{
  "encoder_arch": "transformer",
  "model": "encoder-decoder audio transcriber",
  "dataset": "short read English sentences (LibriTTS-R)",
  "train_examples": 26041,
  "time_shift_ms": 50,
  "n_mels": 80,
  "hop_length": 160,
  "input": "log_mel",
  "spec_augment": false,
  "win_length": 400,
  "tokenizer": "char",
  "vocab_size": 32,
  "encoder_norm": "rmsnorm",
  "encoder_norm_position": "sandwich",
  "encoder_activation": "squared_relu",
  "encoder_mlp_ratio": 4,
  "encoder_head_dim": 32,
  "encoder_fused_qkv": true,
  "encoder_bias": "none",
  "encoder_qk_norm": false,
  "encoder_parallel_block": false,
  "encoder_inner_norm": false,
  "encoder_moe": "soft",
  "encoder_drop_path": 0.15,
  "encoder_num_experts": 16,
  "encoder_moe_every": 2,
  "encoder_expert_mlp_ratio": 0.25,
  "encoder_slots_per_expert": 1,
  "encoder_shared_expert": false,
  "encoder_subsampling": 4,
  "encoder_layers": 12,
  "encoder_width": 256,
  "encoder_positions": "rope",
  "fusion": "prefix",
  "decoder_width": 384,
  "decoder_layers": 6,
  "decoder_norm": "layernorm",
  "decoder_norm_position": "pre",
  "decoder_activation": "gelu",
  "decoder_mlp_ratio": 4,
  "decoder_head_dim": 48,
  "decoder_fused_qkv": true,
  "decoder_bias": "none",
  "decoder_qk_norm": false,
  "decoder_layer_scale_init": 0.01,
  "decoder_parallel_block": false,
  "decoder_inner_norm": false,
  "decoder_positions": "rope",
  "decoder_prefix_bidirectional": false,
  "decoder_connector": "linear",
  "decoder_tie_embeddings": false,
  "residual_init": "none",
  "optimizer": "muon",
  "muon_scale": "original",
  "learning_rate": 0.021,
  "momentum": 0.95,
  "nesterov": false,
  "orthogonalizer": "newton_schulz_5",
  "adamw_lr_other_params": 0.00082,
  "max_grad_norm": 3.0,
  "max_steps": 13500,
  "batch_size": 64,
  "epochs": 33.2,
  "lr_schedule": "wsd",
  "decay_fraction": 0.3,
  "final_lr_fraction": 0.01,
  "warmup_steps": 270,
  "weight_decay": 0.01,
  "adamw_weight_decay_other_params": 0.01
}
Rows from block 2 of the text decoder, named by matrix and row number. Rows with one number belong to one attention dimension. Each number is 500 + 25 x the weight over its row's rms, rounded and kept within 0 to 999. All counts start at 0. Numbers have three digits each. After the name is the row's rms in percent of the matrix's.
# v: attention query, key and value (stacked) (decoder.blocks.2.attn.qkv.weight, 1152x384, the v third), inputs 275-329
# proj: attention output (decoder.blocks.2.attn.proj.weight, 384x384, transposed), outputs 275-329
v.125 095:534501535507496532525514463517498498450493524534514465538492494482502456541540508535498514522480513480485518466513526525513521513518553500521463506496497468529512532
proj.125 094:490469489497486511465525488491520508538511530482486541502493530475558494508476503474494476495551561468484479497491494481484494452446534515478488501469521491531501517
v.126 091:438527535501510492489523494492510486477476511496541520462499517480494517523494515521469504509493501486525517477521499519447482507495454541522550488524516481526486528
proj.126 088:548507506424514496452501475521519516490475521492504482518473521519520492522493542528453483515515489530532545463541552458485494486529543462492494496512466537529500465
v.127 097:547511513514488508481505442489532492497525520467480506492521511499545476487489560518456469490492460562500533459521472480507525476503502516532498493536480508511488477
proj.127 094:478483487533498500493500506464507533501507518476517486502487499519524520520491499481484509490501545488481517467467513478494495518520523461493498518471503521542482500
v.128 091:520537462510502478529489504504483508504484507483510496512506504511485492534525465539479482476487516473502517500529480475513514489489545533528550476477495529541522485
proj.128 097:489508494490493501538476501523494531459487498517498507489468467469514514522501487509490517537503482525478515518507500556480515468493545471497578470547502489438533480
v.129 097:513481469513464505499515514495509495527533425522515496474486471493514543546457477525496492530469476496493478537500471559488494499490520512491477543478499508518551497
proj.129 097:499520463463507505551511502514504508514477496499484473547498525453525470513519489526498500448507470532509527485450511488477498505510547500483449517474490477501499514
v.130 092:495474474521535474517556479502503554514505518534471532449514487489504485522490493458478479506501504516551484531474522527502522485544470497494513517511529501488485477
proj.130 095:498521528504462495543510503516485445563493486502461499499499497519488514534445463458498525482514474505504517486500463491510526507508476498513526471525474451538440506
v.131 099:466501515514511533479465512476515501481484516527522506548476495460505512521530460519494461535537502500520500523518495478507517501521486509481501510506498531512491520
proj.131 098:517530477479523437529534459473525485544506485460483547501573503488487516484485508511519499509516478488479511482508516508453513534504493519538499515504461471494488454
v.132 106:535466493496474557466522506492527470476501455499529502511480524545535472510495527483493501468463489504550494463487458548500516518485510463481479515500484501461493524
proj.132 103:494525488513521515493472503515501499500529518515487450521498539459458501495484527534517493494514497521502517537493507493506520518471484500523496478494470503507446487
v.133 098:523503506493516546477488510509471503477505554564521514520472510489501498467443550519451529489521496519475477477488498504464492473508491485510484501513498527483527463
proj.133 092:508569485497495508484543493503522512478508475487485506496529488462472510475511491529554494514530492520525487515491481513509512536495545475516494517535482539488488499
v.134 092:492475471516498523479505479482545487489486484470498506511516492472516534496524472507498496497504469491475517504488505456517470496521449474503514459500495481485529457
proj.134 096:514478522462434471517480459554490511505491506495497557495488521492441495530477527538489508496511462482495500489513494499468490524484512506448525494446522526480538520
v.135 095:485524541510479517477477520481489506480519483489508503509471513512533526511515509529492545527501502489452504431508495505518468523488471474533521476507505508462507539
proj.135 095:491495459459538496517461482526492457487453513523516503523528509508470502479500494494471498518549520509470474551534516513476507534470509525487488532534490556507448515
v.136 096:519486524496490527461525480479506507517555482466518497488515537471515526456536493503443477527479495515473537533520468500509483475474477533483457511544512466487506484
proj.136 101:470530483448502511467486559493503475457473487513499468497452482510455525520504484463529511506473477470490502467518467513467508521488499502519517518479524489480504441
v.137 095:494506471506491522528479512486492523533488509531487543491507498521535505477529518495485496490497554507482543483483488472526461512479534517470474464505474504494487488
proj.137 093:471457509523524525452521484545510483495485506530489460483563542473492512545532492444533478521475493481464524519481460502527499519486504454460525475466527492503489485
v.138 090:477483513505528511484469524519467506477471502507485497506511513529499509559469495516468519489514492489519510466532523502518467524531475503501490521520532478505490462
proj.138 091:467488495509524454534555481498518516522458492531512486508532496515518488497533474487495479541492470507560510499517478511529499478470497497491512490538513518475524514
v.139 087:489489492505492491475475525514526501486482533480530512522521466468460527481488516518468489529538513476544437493465536539550499526521484498497531453487463507495535508
proj.139 091:495499509488536481535455465517515549515514508511462544533480494491509497500511530513469500517491502523501527439502482490508491504507502506498499511483515492530527496
v.140 089:513498459518531518468562544466524501497537487509522513541498483523542442518475492508501488468460512512499533549524511491474496538531484495482455545499479522499511534
proj.140 091:493500514483509527477451509477526487522532485510502507477545494476484496506496531528488473504538479504515466505435520492448504527492517478485491483512483403522495508
v.141 093:441483508537496493515498498491492451547465490503508495470486505526483497532470505521486533527477520466525487496472508473512513530528557512507446444476475530519471486
proj.141 096:536499496483505501537489508497481480464486510512479526456504487492524497535470517497488507481498518519504520503517498448519474489512473528516490538512488456566505471
v.142 095:493497456513496514480520491486508527508471482533518515491537448485492485494503505489493494507443504502472453500540457498470465509540522524492496488493498486507502467
proj.142 096:501490535474472512524500492501493510536572508543523534532499511526480519493492512482487494476515488495497498518525448494495529510465484468495511490500476464465479558
v.143 098:485524529439498493491521517555539514482559524492479483478480522507493471506490558494507524502509498499526525519457452523494522513533537482509478518493478551488494533
proj.143 104:541467425469541582446505459483507487527474496533530507520464528497511481495494517551507488464498536529465467460487534509467492476472506544530481520507467495496493530
v.144 089:517496472503525497482537507479488467546497540492496492489459491523474502514471474494559495514503513510517457510524503542496467516514457480466468485500484490532484527
proj.144 090:512502508511471528486541433492474504491497505506515512460541487497502480515486497494470493475504506506516522504482514480458488461462531483526474496542494545494518531
v.145 093:518521509485514496535496498475501535499475477509496501468478489488498523490526496471503466481496467494519503479508471543496505546469471538491513521490495466483490513
proj.145 097:463460469533547510495508472535492462498476504497503482524486468513520505464456496533483502551458496509503472481485508480550468476480490517515523517525458489537521488
v.146 097:505494514516509493486495500471453465490556493495468556530487481457518538506484485469518475459501466446462486505479513555460486503502497497538509521494490504514506539
proj.146 095:491507471510482541496510472498518531519482531509476487475534473513512531421484515529507504496454561472473507531498477508525502496470492500500509533510494511493492510
v.147 092:491498551536507523477528492547490519458514489489535479509545493524484501448489513496515523492527517552509521524529491468496523469521459490473517528462535494515483489
proj.147 092:507483504473510481508455510463534464490555510531500514506491514481504513501457504492552497491520471487445497493493498530562486487497499546529500506485451495477473501
v.148 103:459482471504502528477479540512488491540548540471492485515541447505525471475517485512497470461512470514517478478507489509496477466465492529478497527464514495516531516
proj.148 105:485512469528530500486488512469498458516465506545533488497462506503483486471503498545543512490512590470468520468488479495433497480557554542516515545519527474490534489
v.149 094:493462489534450527537523475486486461509473539503491464468451485511523487454519519452491470541506564485546516536518519456484507523510480508557499498489508460504549463
proj.149 093:505566519533516500541514489513495520552480472475472457542509549517538515556502477458490492493541463520522515471507491514489473531545477501501491505500505534527537509
v.150 088:463462542509491511478484495551541496494499528505507521523505472484488485495516464486543497491515541478503516521498499439530497520494534485492498416534511515470534493
proj.150 097:506532511498527466541534470493513536449458433502518494470517508498520508536542506506480502437577454530519542454541478505465515493490490511483484519480507473507487502
v.151 094:497501493505519490468517465548498484496553504539506504491478532475550498461519509491508508474485502525505517471498564476482459538492487498523522524516491498501505554
proj.151 099:481480501453495526533469495504513458507518536546513506472524477533471477461517500539521496484499510464530489481489491488482511484523499520510523496449509513544467533
v.152 098:515469504493522504482498511545528488502509489490509535477514458481502500494499500483543436507503491529526511501484519467502502471488529512507499474468505507459510508
proj.152 097:490511503471465502485551548506505489515528515495513484493484532486497495510514511493478471478503484469469451519497514490513475508490462494510509482470535538522513466
v.153 091:537469529488464489489512502525556526504466475472495469501509537513473528539520511514560519486488495535510522503447541490505535471510527513478488497492500549510480534
proj.153 095:478479489489491528489497493479495509454480465498523468460475490462498502480506493505503485486518494525478502502490558514499499528520494495542547490496482481521520525
v.154 097:523500504513513484495462497473497519500522491491492518481511496527502447505513527504520489479505445508517501483515500466457597462496524499500504497520511506495455526
proj.154 098:475497491560448468550490543501469469474509472486481452487445481484484474469515501490503491516520510460468458525486513473485502521514501468492498504464511495502496491
v.155 104:467504514528550492545468467481526508565508503470554505548509486488492492488528483454516533511496494449501547479518546512454547540497506508465502494529491493463437484
proj.155 105:524455499527479501498517519492488463473466518493505518464507512508532493522509529510461497548533464496478487489514523485527491480512515525527465489449518461510505504
v.156 095:439516536497486516508479546514517509487452465515492507494519464463490525512501490475503491510517514519511471513502477507504504514496523470498521526474481502477520491
proj.156 104:470533455545523477482520448489522510490496488504519511493469515529499521527489499544526503499499509536479451512534467545521515507523505527486482509505519478530488541
v.157 109:527466489543538499451518503515472472518456518509506493460505516486510507503504535492484474486533511529459540520517500495464480530469563478484442492525493518491537498
proj.157 107:460557461570468500495445506483511519516499446468491524474536509485539495559488490428480482472530494491508513473511506506494496549460445508489534500493506481492499520
v.158 094:492483500526488545509503546511501487487530510500431500570558485500488538537489459460492463529484489467513503493546510497532510522524497509493509510500451542514434515
proj.158 092:468533439515486498491500498468545506524528480505520519433492517510529493485551510491458468528458487510509506446498498536454531488489478495516503500530493494530543517
v.159 110:477479487540466536509482477455548515485492534490528472541509537480477474510503484487509504498487480508518494510482529532530487483510479514528502522498554531525486484
proj.159 112:537517489503468485496526524506509478495493523532493446471441506484505499483490499522523509561548514523497490468469494476528517474499502489460507469477500467472517494
v.160 095:526506486525523521470480516520481479470530532542494456490519504518482521488499501507482452492507513461496497499496504475437508497490508556511527572494470448464503517
proj.160 096:455504508494498506476503475500476470553479517491485541478524537510529480482488493485471500537478490477537515498484531543506488499502464501535484529498503506483465483
v.161 105:525474545483485505581503503471422471492527480513510504536457476468488542459502514509477479501490482419518537525522496459529500521506497499497477515513428520528495517
proj.161 103:536499488497528501484505463475491518499489510482503510510502499488552499510517499519550511560504436515548458456515487500480522461494499504467495503491462501488482536
v.162 097:480470547501489476474480517492496487542527483507486496513515464475508475468525527514497511510439481457483501504506468477515538486540510500512537502542451504486480531
proj.162 097:565483441499442468504514498537475482497471529509501497478473495476492484551497497495505516517529474538499492509518461533523529559475501513505511483536493512508477542
v.163 104:481502530531522498470447476468525480502516457480501509551524526479459518510491514453476505500498469503518533437441476524441549523467484483484494509537448518471504468
proj.163 099:527483482472474458532496496477451450555492478474479503473446528511572532528523482496540517507487530520549474511543479493508496499485525495475512507468533527487507563
v.164 086:490506479531513518450487529494480471552496488534524490485501464500521475511498478497521504468501532514514483457523505496533453491486498478521500490530525482483542485
proj.164 087:502478453524482489488517482508474484456499488484509516511503520563483500538502497483529502480559509555465518506493511500580522483518469493487479513523491492512538460
v.165 091:508499455486480497469543467487510509444516457514474538489463489511518538473504469468499462481491465490531557488511500480476509500510517508482510483493473492473478486
proj.165 093:435549526545542493479487492521494508503529504519488488509521535511524450510540501518494546479477541508514468474551491511489487523469514545485515530518504513452548513
v.166 104:513444522485496507495516503508501485497509506521503477514523491510523476506530491517502492489523500494533485532485507519504462544515470500524495498510547565449544517
proj.166 103:524517500488491556495464521524485602527490554509472528491511507523480509463496497495488491474495561515522506525483490507521492496494490507495503513483475448477484499
v.167 091:523512514463483482490504506510514525508479468531497513518512504530476525500514502507457474500496486460504477480479508529528480488503499490486484538490515488490542511
proj.167 097:499516491501521477469433519495484485526497538544519485521543514504522503449505484430491519470519522514492497458499556464497498516479483479480488519493510477499469506
v.168 092:530463467518537463440523511492495493541476517520495493458491479515538515473528484495486469486498512477497498493495484488503528520488484473515507502507466479475487478
proj.168 094:483560517468500525516436484496512462553525493492495521507573502478545478508489510489472496458522495518520488492519499503468468503525509496487502534529485533568506510
v.169 090:464494513443508435495526514473462501517497519465510530464479467468522500528484515536531543537485494488534485465478530541523513473463521522459503487495544481544476476
proj.169 088:499512509520505477450506482497513466511453486494466531453512489486507483492487482477523479497504494486477482497528552519512485471512513528511495494508514487476494536
v.170 095:519517534502517515480519504472512495477472517471517537530501517501514478526512447486466472494537535529501535524512514522474517519497523524492470488481508494420518476
proj.170 098:449540499509525488493498543484523495484504564511476531469543467487558465558490496461494519511464494446560483489469526498487517484461484498490502455485502555543548509