config = dict(
    model='encoder-decoder audio transcriber',
    time_shift_ms=50,
    n_mels=80,
    encoder_norm_position='sandwich',
    encoder_bias='none',
    encoder_moe='soft',
    encoder_drop_path=0.15,
    decoder_fused_qkv=True,
    muon_scale='original',
    adamw_lr_other_params=0.00082,
    steps=13500,
    batch_size=64,
    weight_decay=0.01,
)
Rows from block 4 of the audio encoder of a small encoder-decoder audio transcriber, named by matrix and row number. Rows with one number belong to one neuron. Each number is 200 + 20 x the weight over its row's rms, rounded and kept within 0 to 999. All counts start at 0. After the name is the row's rms in percent of the matrix's.
After each neuron's rows are labels from the 100 clips, of 14976, where the neuron reaches its highest value: "strongest on" is what is common among them. Only what is clearly more common there than usual is listed. The data: short read English sentences (LibriTTS-R). In brackets: how many of the 100, against the usual share in percent.
# fc1: MLP up (encoder.blocks.4.mlp.fc1.weight, 1024x256), inputs 0-85
# fc2: MLP down (encoder.blocks.4.mlp.fc2.weight, 256x1024, transposed), outputs 0-85

fc1.527,008,200,217,229,225,232,221,185,201,201,205,205,174,232,161,160,226,192,224,223,173,188,187,195,198,203,171,221,227,176,212,177,164,215,202,169,242,184,193,213,201,221,197,188,188,195,192,234,190,196,207,220,155,202,194,195,225,232,221,182,192,231,183,217,212,179,201,178,211,237,188,197,221,236,208,194,225,239,161,227,197,196,194,208,204,190,181
fc2.527,008,152,215,196,209,167,198,192,186,197,217,189,200,197,205,205,216,200,206,198,199,185,219,207,208,216,194,219,214,194,205,180,192,211,195,208,192,195,211,188,185,174,177,199,231,223,209,180,189,211,207,211,231,186,155,192,210,193,198,178,190,189,203,191,205,204,184,201,178,226,225,202,198,189,204,234,188,195,224,208,211,223,176,194,179,205,212
strongest on: voice: male (92 vs 46.2)

fc1.765,244,197,170,166,158,192,177,178,178,208,197,235,180,182,218,231,219,179,221,178,206,193,191,151,200,191,241,203,179,189,192,214,191,159,203,194,218,193,202,206,211,192,175,228,187,173,205,198,184,201,188,235,213,210,183,205,197,160,172,198,221,210,187,200,173,181,193,196,170,197,173,195,212,181,220,237,205,191,186,215,177,194,234,192,202,187,170
fc2.765,247,179,177,211,190,232,214,194,252,191,163,196,168,176,215,228,189,192,215,179,255,215,186,221,229,186,222,200,170,197,229,217,207,223,223,205,204,198,181,185,194,210,179,214,181,201,187,192,206,210,216,195,193,181,204,213,221,170,196,202,186,196,201,216,200,164,214,236,198,204,229,186,218,170,235,194,200,199,172,194,170,208,196,187,219,197,214
strongest on: the word "you" (50 vs 14.9)

fc1.383,130,199,198,173,187,223,222,196,180,246,229,207,195,192,215,194,167,214,220,207,240,205,224,226,187,203,213,180,168,213,186,212,204,214,204,211,200,189,166,191,213,214,204,187,190,241,199,226,170,184,207,220,270,163,209,212,194,165,242,218,190,198,175,224,198,234,194,217,209,183,205,181,225,208,211,203,161,229,194,187,185,203,188,202,189,169,178
fc2.383,134,187,211,249,224,175,156,176,185,181,204,209,198,206,234,222,210,158,180,186,174,211,192,196,198,149,187,214,202,188,193,206,179,152,198,189,184,189,210,185,204,191,205,224,184,174,233,210,199,191,173,203,208,229,169,209,166,195,225,218,182,210,198,211,211,228,181,191,216,238,188,201,186,219,194,194,207,222,197,220,219,172,177,209,180,192,208
strongest on: the word "you" (35 vs 14.9)

fc1.443,222,182,167,208,210,191,196,167,211,224,211,193,197,190,195,238,186,204,146,214,188,224,191,155,168,254,171,208,205,179,198,202,184,218,208,207,188,216,198,205,188,200,161,203,206,216,158,185,210,190,221,149,228,197,200,183,189,175,211,235,156,199,203,219,200,181,199,211,196,196,222,205,207,213,212,191,191,189,181,201,197,190,177,218,241,176,167
fc2.443,215,176,227,201,180,180,181,182,187,196,189,197,166,217,239,181,212,229,183,196,200,180,204,224,198,210,204,216,193,235,234,214,212,192,150,192,212,166,191,189,176,222,214,218,190,197,210,216,184,206,198,197,210,247,209,208,231,192,221,225,181,209,218,221,268,198,255,235,199,169,229,223,210,222,184,201,216,231,160,180,208,196,173,215,220,205,212
strongest on: voice: male (81 vs 46.2)

fc1.85,221,157,188,219,201,205,204,182,205,197,215,215,217,197,200,206,211,191,192,193,217,181,212,203,223,193,201,157,196,216,205,192,188,179,195,229,202,175,191,170,161,209,183,196,166,220,172,182,212,182,183,193,247,165,186,201,243,216,231,186,191,207,205,209,187,214,181,198,197,227,182,141,186,191,207,212,168,243,197,221,202,189,203,204,215,186,184
fc2.85,225,209,220,208,199,195,209,186,173,190,208,189,200,189,180,193,205,237,201,250,201,193,216,200,214,233,189,196,216,206,188,218,212,206,182,217,208,190,207,206,201,234,205,189,222,233,223,197,223,186,194,197,235,227,199,179,239,213,235,197,218,213,219,171,227,216,212,214,206,199,187,183,196,198,205,214,204,258,158,200,190,190,209,231,239,223,154
strongest on: voice: male (79 vs 46.2)

fc1.401,006,221,215,230,201,203,198,201,198,171,196,197,176,187,234,176,194,202,186,188,173,187,219,207,216,223,222,221,206,237,178,200,182,223,203,221,172,170,203,207,208,176,211,189,210,233,184,217,194,191,179,169,194,201,196,181,212,194,219,190,187,174,204,199,213,231,182,205,160,207,204,186,226,202,200,221,202,201,227,190,176,192,193,184,168,187,231
fc2.401,006,200,196,190,213,173,220,205,206,193,166,162,191,186,211,189,183,187,203,209,192,213,216,194,215,209,226,205,194,244,194,200,216,201,203,177,147,197,206,208,203,194,220,212,203,192,212,218,191,192,193,212,196,173,179,191,178,225,225,173,188,192,160,210,217,202,211,197,204,235,202,229,188,176,167,238,190,142,173,188,213,193,210,208,224,185,214
strongest on: voice: female (92 vs 53.8); the word "you" (34 vs 14.9)

fc1.92,243,211,207,203,227,189,213,185,200,211,195,206,173,173,191,161,175,195,194,197,217,203,212,173,225,176,225,232,168,213,206,231,176,205,233,182,190,183,191,194,221,205,221,210,197,212,173,176,228,222,173,213,202,215,190,234,187,190,192,200,170,214,241,205,187,206,190,225,198,250,167,217,215,205,233,209,184,196,207,223,203,188,180,174,197,198,213
fc2.92,241,225,179,197,211,228,208,167,212,188,175,191,201,198,209,193,182,183,229,211,183,214,218,202,185,212,227,187,136,184,220,216,187,190,217,192,205,208,197,212,183,191,183,198,190,218,172,205,243,212,222,227,217,207,208,201,223,166,154,199,189,188,210,196,191,179,200,186,176,229,207,209,210,200,184,204,193,169,191,211,198,216,218,190,208,197,230
strongest on: the word "you" (73 vs 14.9)

fc1.248,009,215,223,184,191,172,218,223,192,229,216,212,208,187,226,156,212,165,229,189,191,172,206,190,217,202,191,179,164,202,151,252,206,214,199,194,205,185,194,265,220,210,200,181,166,145,225,193,206,213,227,206,189,220,228,193,212,178,208,216,196,212,193,205,220,199,203,199,198,204,204,233,178,166,219,212,206,215,208,218,174,240,210,197,185,174,198
fc2.248,010,219,219,229,226,184,230,200,180,190,185,239,199,205,175,206,202,184,180,213,231,214,173,220,203,210,197,196,239,198,203,206,219,190,210,225,184,221,223,195,199,187,218,201,171,225,190,188,207,204,211,226,225,189,201,188,199,238,165,177,216,223,194,214,188,194,197,216,140,184,189,210,199,178,245,201,198,195,217,220,217,190,209,187,190,214,215
strongest on: the word "you" (40 vs 14.9)

fc1.756,018,243,176,215,174,181,229,198,190,226,161,169,201,176,210,181,156,211,177,215,215,187,178,224,204,137,193,193,188,216,197,204,193,212,208,180,193,191,176,201,196,174,204,217,195,227,199,209,223,184,200,184,207,209,195,182,220,220,219,224,223,184,224,211,201,230,186,185,233,199,224,174,232,177,184,192,160,208,220,161,194,198,195,199,189,201,177
fc2.756,019,181,279,187,193,195,195,195,179,229,186,204,197,226,215,190,215,174,229,148,155,189,183,196,195,226,167,212,195,223,214,209,216,214,183,176,226,186,220,228,186,227,235,228,190,181,200,217,196,210,211,214,174,228,229,211,197,223,203,191,195,222,194,186,231,176,191,186,183,228,181,224,171,238,205,187,193,199,203,247,191,209,188,201,216,220,226
strongest on: voice: female (96 vs 53.8)

fc1.592,008,211,189,211,188,211,227,191,188,212,236,204,218,208,192,187,159,217,222,218,186,194,186,213,203,211,241,198,205,204,228,201,195,183,200,201,228,223,151,186,219,199,187,249,195,203,205,246,188,201,221,208,225,200,213,147,227,189,228,204,166,232,213,196,181,214,209,223,178,190,232,183,216,205,262,169,175,214,174,183,189,212,213,221,217,207,225
fc2.592,008,197,216,194,200,173,168,215,177,202,210,189,224,206,148,225,174,187,186,204,188,208,167,188,201,199,207,223,161,185,189,176,223,198,178,246,185,197,230,230,205,170,225,160,194,185,207,203,182,186,213,207,188,212,190,233,135,188,188,196,207,212,220,214,212,211,214,157,190,208,150,194,181,203,165,233,200,203,209,205,190,166,193,196,188,184,198
strongest on: voice: male (85 vs 46.2)

fc1.519,254,217,192,154,205,211,202,196,215,226,205,204,187,202,197,206,193,195,196,183,191,221,238,192,182,175,214,184,206,193,201,168,183,184,179,195,232,220,204,189,176,203,234,200,207,204,227,204,206,187,200,210,180,205,224,224,177,175,204,206,193,230,196,187,207,225,197,223,209,211,232,209,207,195,171,198,215,174,178,183,230,194,184,200,220,168,217
fc2.519,235,183,180,168,180,217,219,211,193,238,190,176,150,215,230,215,176,203,223,208,191,218,250,214,192,172,243,192,180,187,198,220,192,205,192,189,192,190,219,185,189,205,202,174,206,239,185,233,189,214,186,227,190,210,198,228,206,196,201,207,211,189,228,193,201,181,194,217,236,229,178,184,223,235,239,209,196,216,182,192,181,175,190,181,204,155,190
strongest on: voice: female (81 vs 53.8)

fc1.54,103,215,247,218,210,220,197,212,174,192,207,207,193,178,219,169,215,197,207,212,182,215,217,203,229,222,195,166,191,197,224,187,203,234,205,178,193,220,177,213,204,209,203,221,242,192,200,193,196,209,218,208,153,199,220,164,204,195,160,207,197,176,227,196,185,192,175,234,234,228,205,194,197,205,167,191,187,207,209,231,203,200,185,206,218,225,196
fc2.54,099,217,187,186,183,174,218,183,221,211,189,226,212,175,190,169,176,195,206,219,178,183,196,186,194,181,198,205,191,205,192,223,192,195,190,205,184,189,234,163,178,236,184,190,154,217,188,228,203,180,164,184,186,177,215,204,191,178,197,204,186,206,190,233,218,188,246,182,200,229,197,217,219,185,234,177,199,204,194,198,202,246,213,150,175,181,177
strongest on: the word "you" (35 vs 14.9)

fc1.231,019,159,218,194,197,159,198,210,203,161,182,212,212,181,235,205,187,200,191,225,206,237,201,210,221,208,194,184,206,169,217,158,225,229,236,169,210,161,219,202,194,185,209,175,188,167,186,192,198,204,215,194,228,212,199,227,185,215,179,181,199,210,176,195,205,159,213,181,226,193,184,184,211,171,184,191,226,209,225,219,248,223,218,229,203,228,197
fc2.231,019,210,159,211,207,248,189,215,229,208,193,241,204,169,212,173,210,177,183,203,197,210,191,234,213,212,191,197,202,235,202,187,194,197,207,197,191,171,191,206,198,198,216,219,225,205,172,234,202,217,185,237,223,216,195,212,237,176,206,220,211,211,200,192,213,206,220,211,207,217,188,211,207,175,195,182,176,234,218,205,221,209,193,210,186,196,184
strongest on: voice: female (98 vs 53.8)

fc1.16,247,180,205,226,206,212,236,228,186,196,170,204,194,170,194,204,200,198,197,168,220,210,169,202,197,162,234,212,207,200,217,189,245,203,192,164,213,192,185,175,216,207,152,192,179,200,188,163,208,175,191,221,224,221,181,251,204,232,193,150,230,182,208,192,213,206,190,201,202,200,190,177,193,192,201,196,206,167,233,178,230,193,182,196,223,176,171
fc2.16,241,215,221,200,185,148,208,178,173,192,172,188,225,197,210,199,236,201,245,175,209,193,180,168,217,195,195,200,228,190,190,217,227,177,229,169,181,209,208,228,186,224,181,189,220,210,158,195,234,208,208,220,185,220,190,237,229,219,230,205,187,166,207,207,196,201,218,207,215,213,239,185,201,219,179,212,202,221,204,217,179,207,173,193,206,227,217
strongest on: voice: female (91 vs 53.8)

fc1.500,027,186,218,232,213,206,154,207,206,217,179,182,209,211,187,179,201,194,169,166,198,182,190,230,200,189,189,219,199,195,172,186,183,192,203,206,206,203,172,183,168,196,191,192,198,199,190,222,213,174,161,167,199,170,212,208,198,238,205,200,213,224,234,238,201,203,196,201,210,200,215,186,186,212,166,226,225,181,214,220,213,187,199,191,204,187,211
fc2.500,029,214,201,203,225,185,238,213,238,163,243,183,227,206,213,186,186,217,190,203,245,206,205,225,211,196,199,166,175,188,215,213,213,184,218,210,203,205,211,220,195,231,183,178,218,188,197,216,190,225,220,202,206,226,191,245,202,194,197,233,188,191,167,231,234,222,190,161,200,185,205,198,163,210,210,205,192,213,196,181,201,145,184,173,176,213,164
strongest on: voice: male (79 vs 46.2)

fc1.645,020,189,231,191,219,168,222,214,204,222,198,217,223,178,206,215,201,224,185,234,180,203,215,205,201,195,166,187,197,223,201,216,224,246,240,184,209,196,194,216,193,190,199,239,200,173,203,186,180,225,213,197,196,226,172,192,187,195,178,215,218,200,224,194,187,175,194,200,152,231,211,185,187,240,209,189,219,179,239,195,191,202,222,208,225,187,194
fc2.645,022,233,239,207,196,252,149,215,155,180,227,179,190,200,176,169,189,225,218,201,244,180,182,203,202,213,242,188,189,197,212,211,202,198,223,242,192,209,213,178,209,222,212,198,191,205,205,214,250,178,181,207,205,191,201,168,196,218,236,192,198,204,201,226,228,227,179,188,231,198,217,237,204,189,199,248,196,207,196,157,189,198,209,191,192,169,213
strongest on: voice: female (88 vs 53.8)

fc1.766,137,172,183,221,187,191,248,206,227,243,222,191,210,188,193,222,203,163,181,208,218,198,201,175,219,217,190,199,234,192,170,197,184,164,210,224,184,184,205,210,191,197,218,209,215,212,233,200,237,208,221,214,205,191,218,217,219,184,193,187,213,209,243,186,176,159,232,205,194,201,211,176,210,226,184,168,206,167,202,225,189,224,193,229,184,215,183
fc2.766,162,218,177,175,164,168,165,211,182,205,202,158,208,216,190,215,227,199,212,170,230,223,220,217,180,172,201,233,178,181,222,209,210,226,200,211,217,188,209,214,171,225,197,181,168,204,211,183,220,194,218,207,198,219,175,191,199,203,190,224,146,196,191,218,197,211,193,216,196,196,170,198,194,209,180,193,188,173,200,195,205,203,206,178,207,261,201
strongest on: voice: female (95 vs 53.8)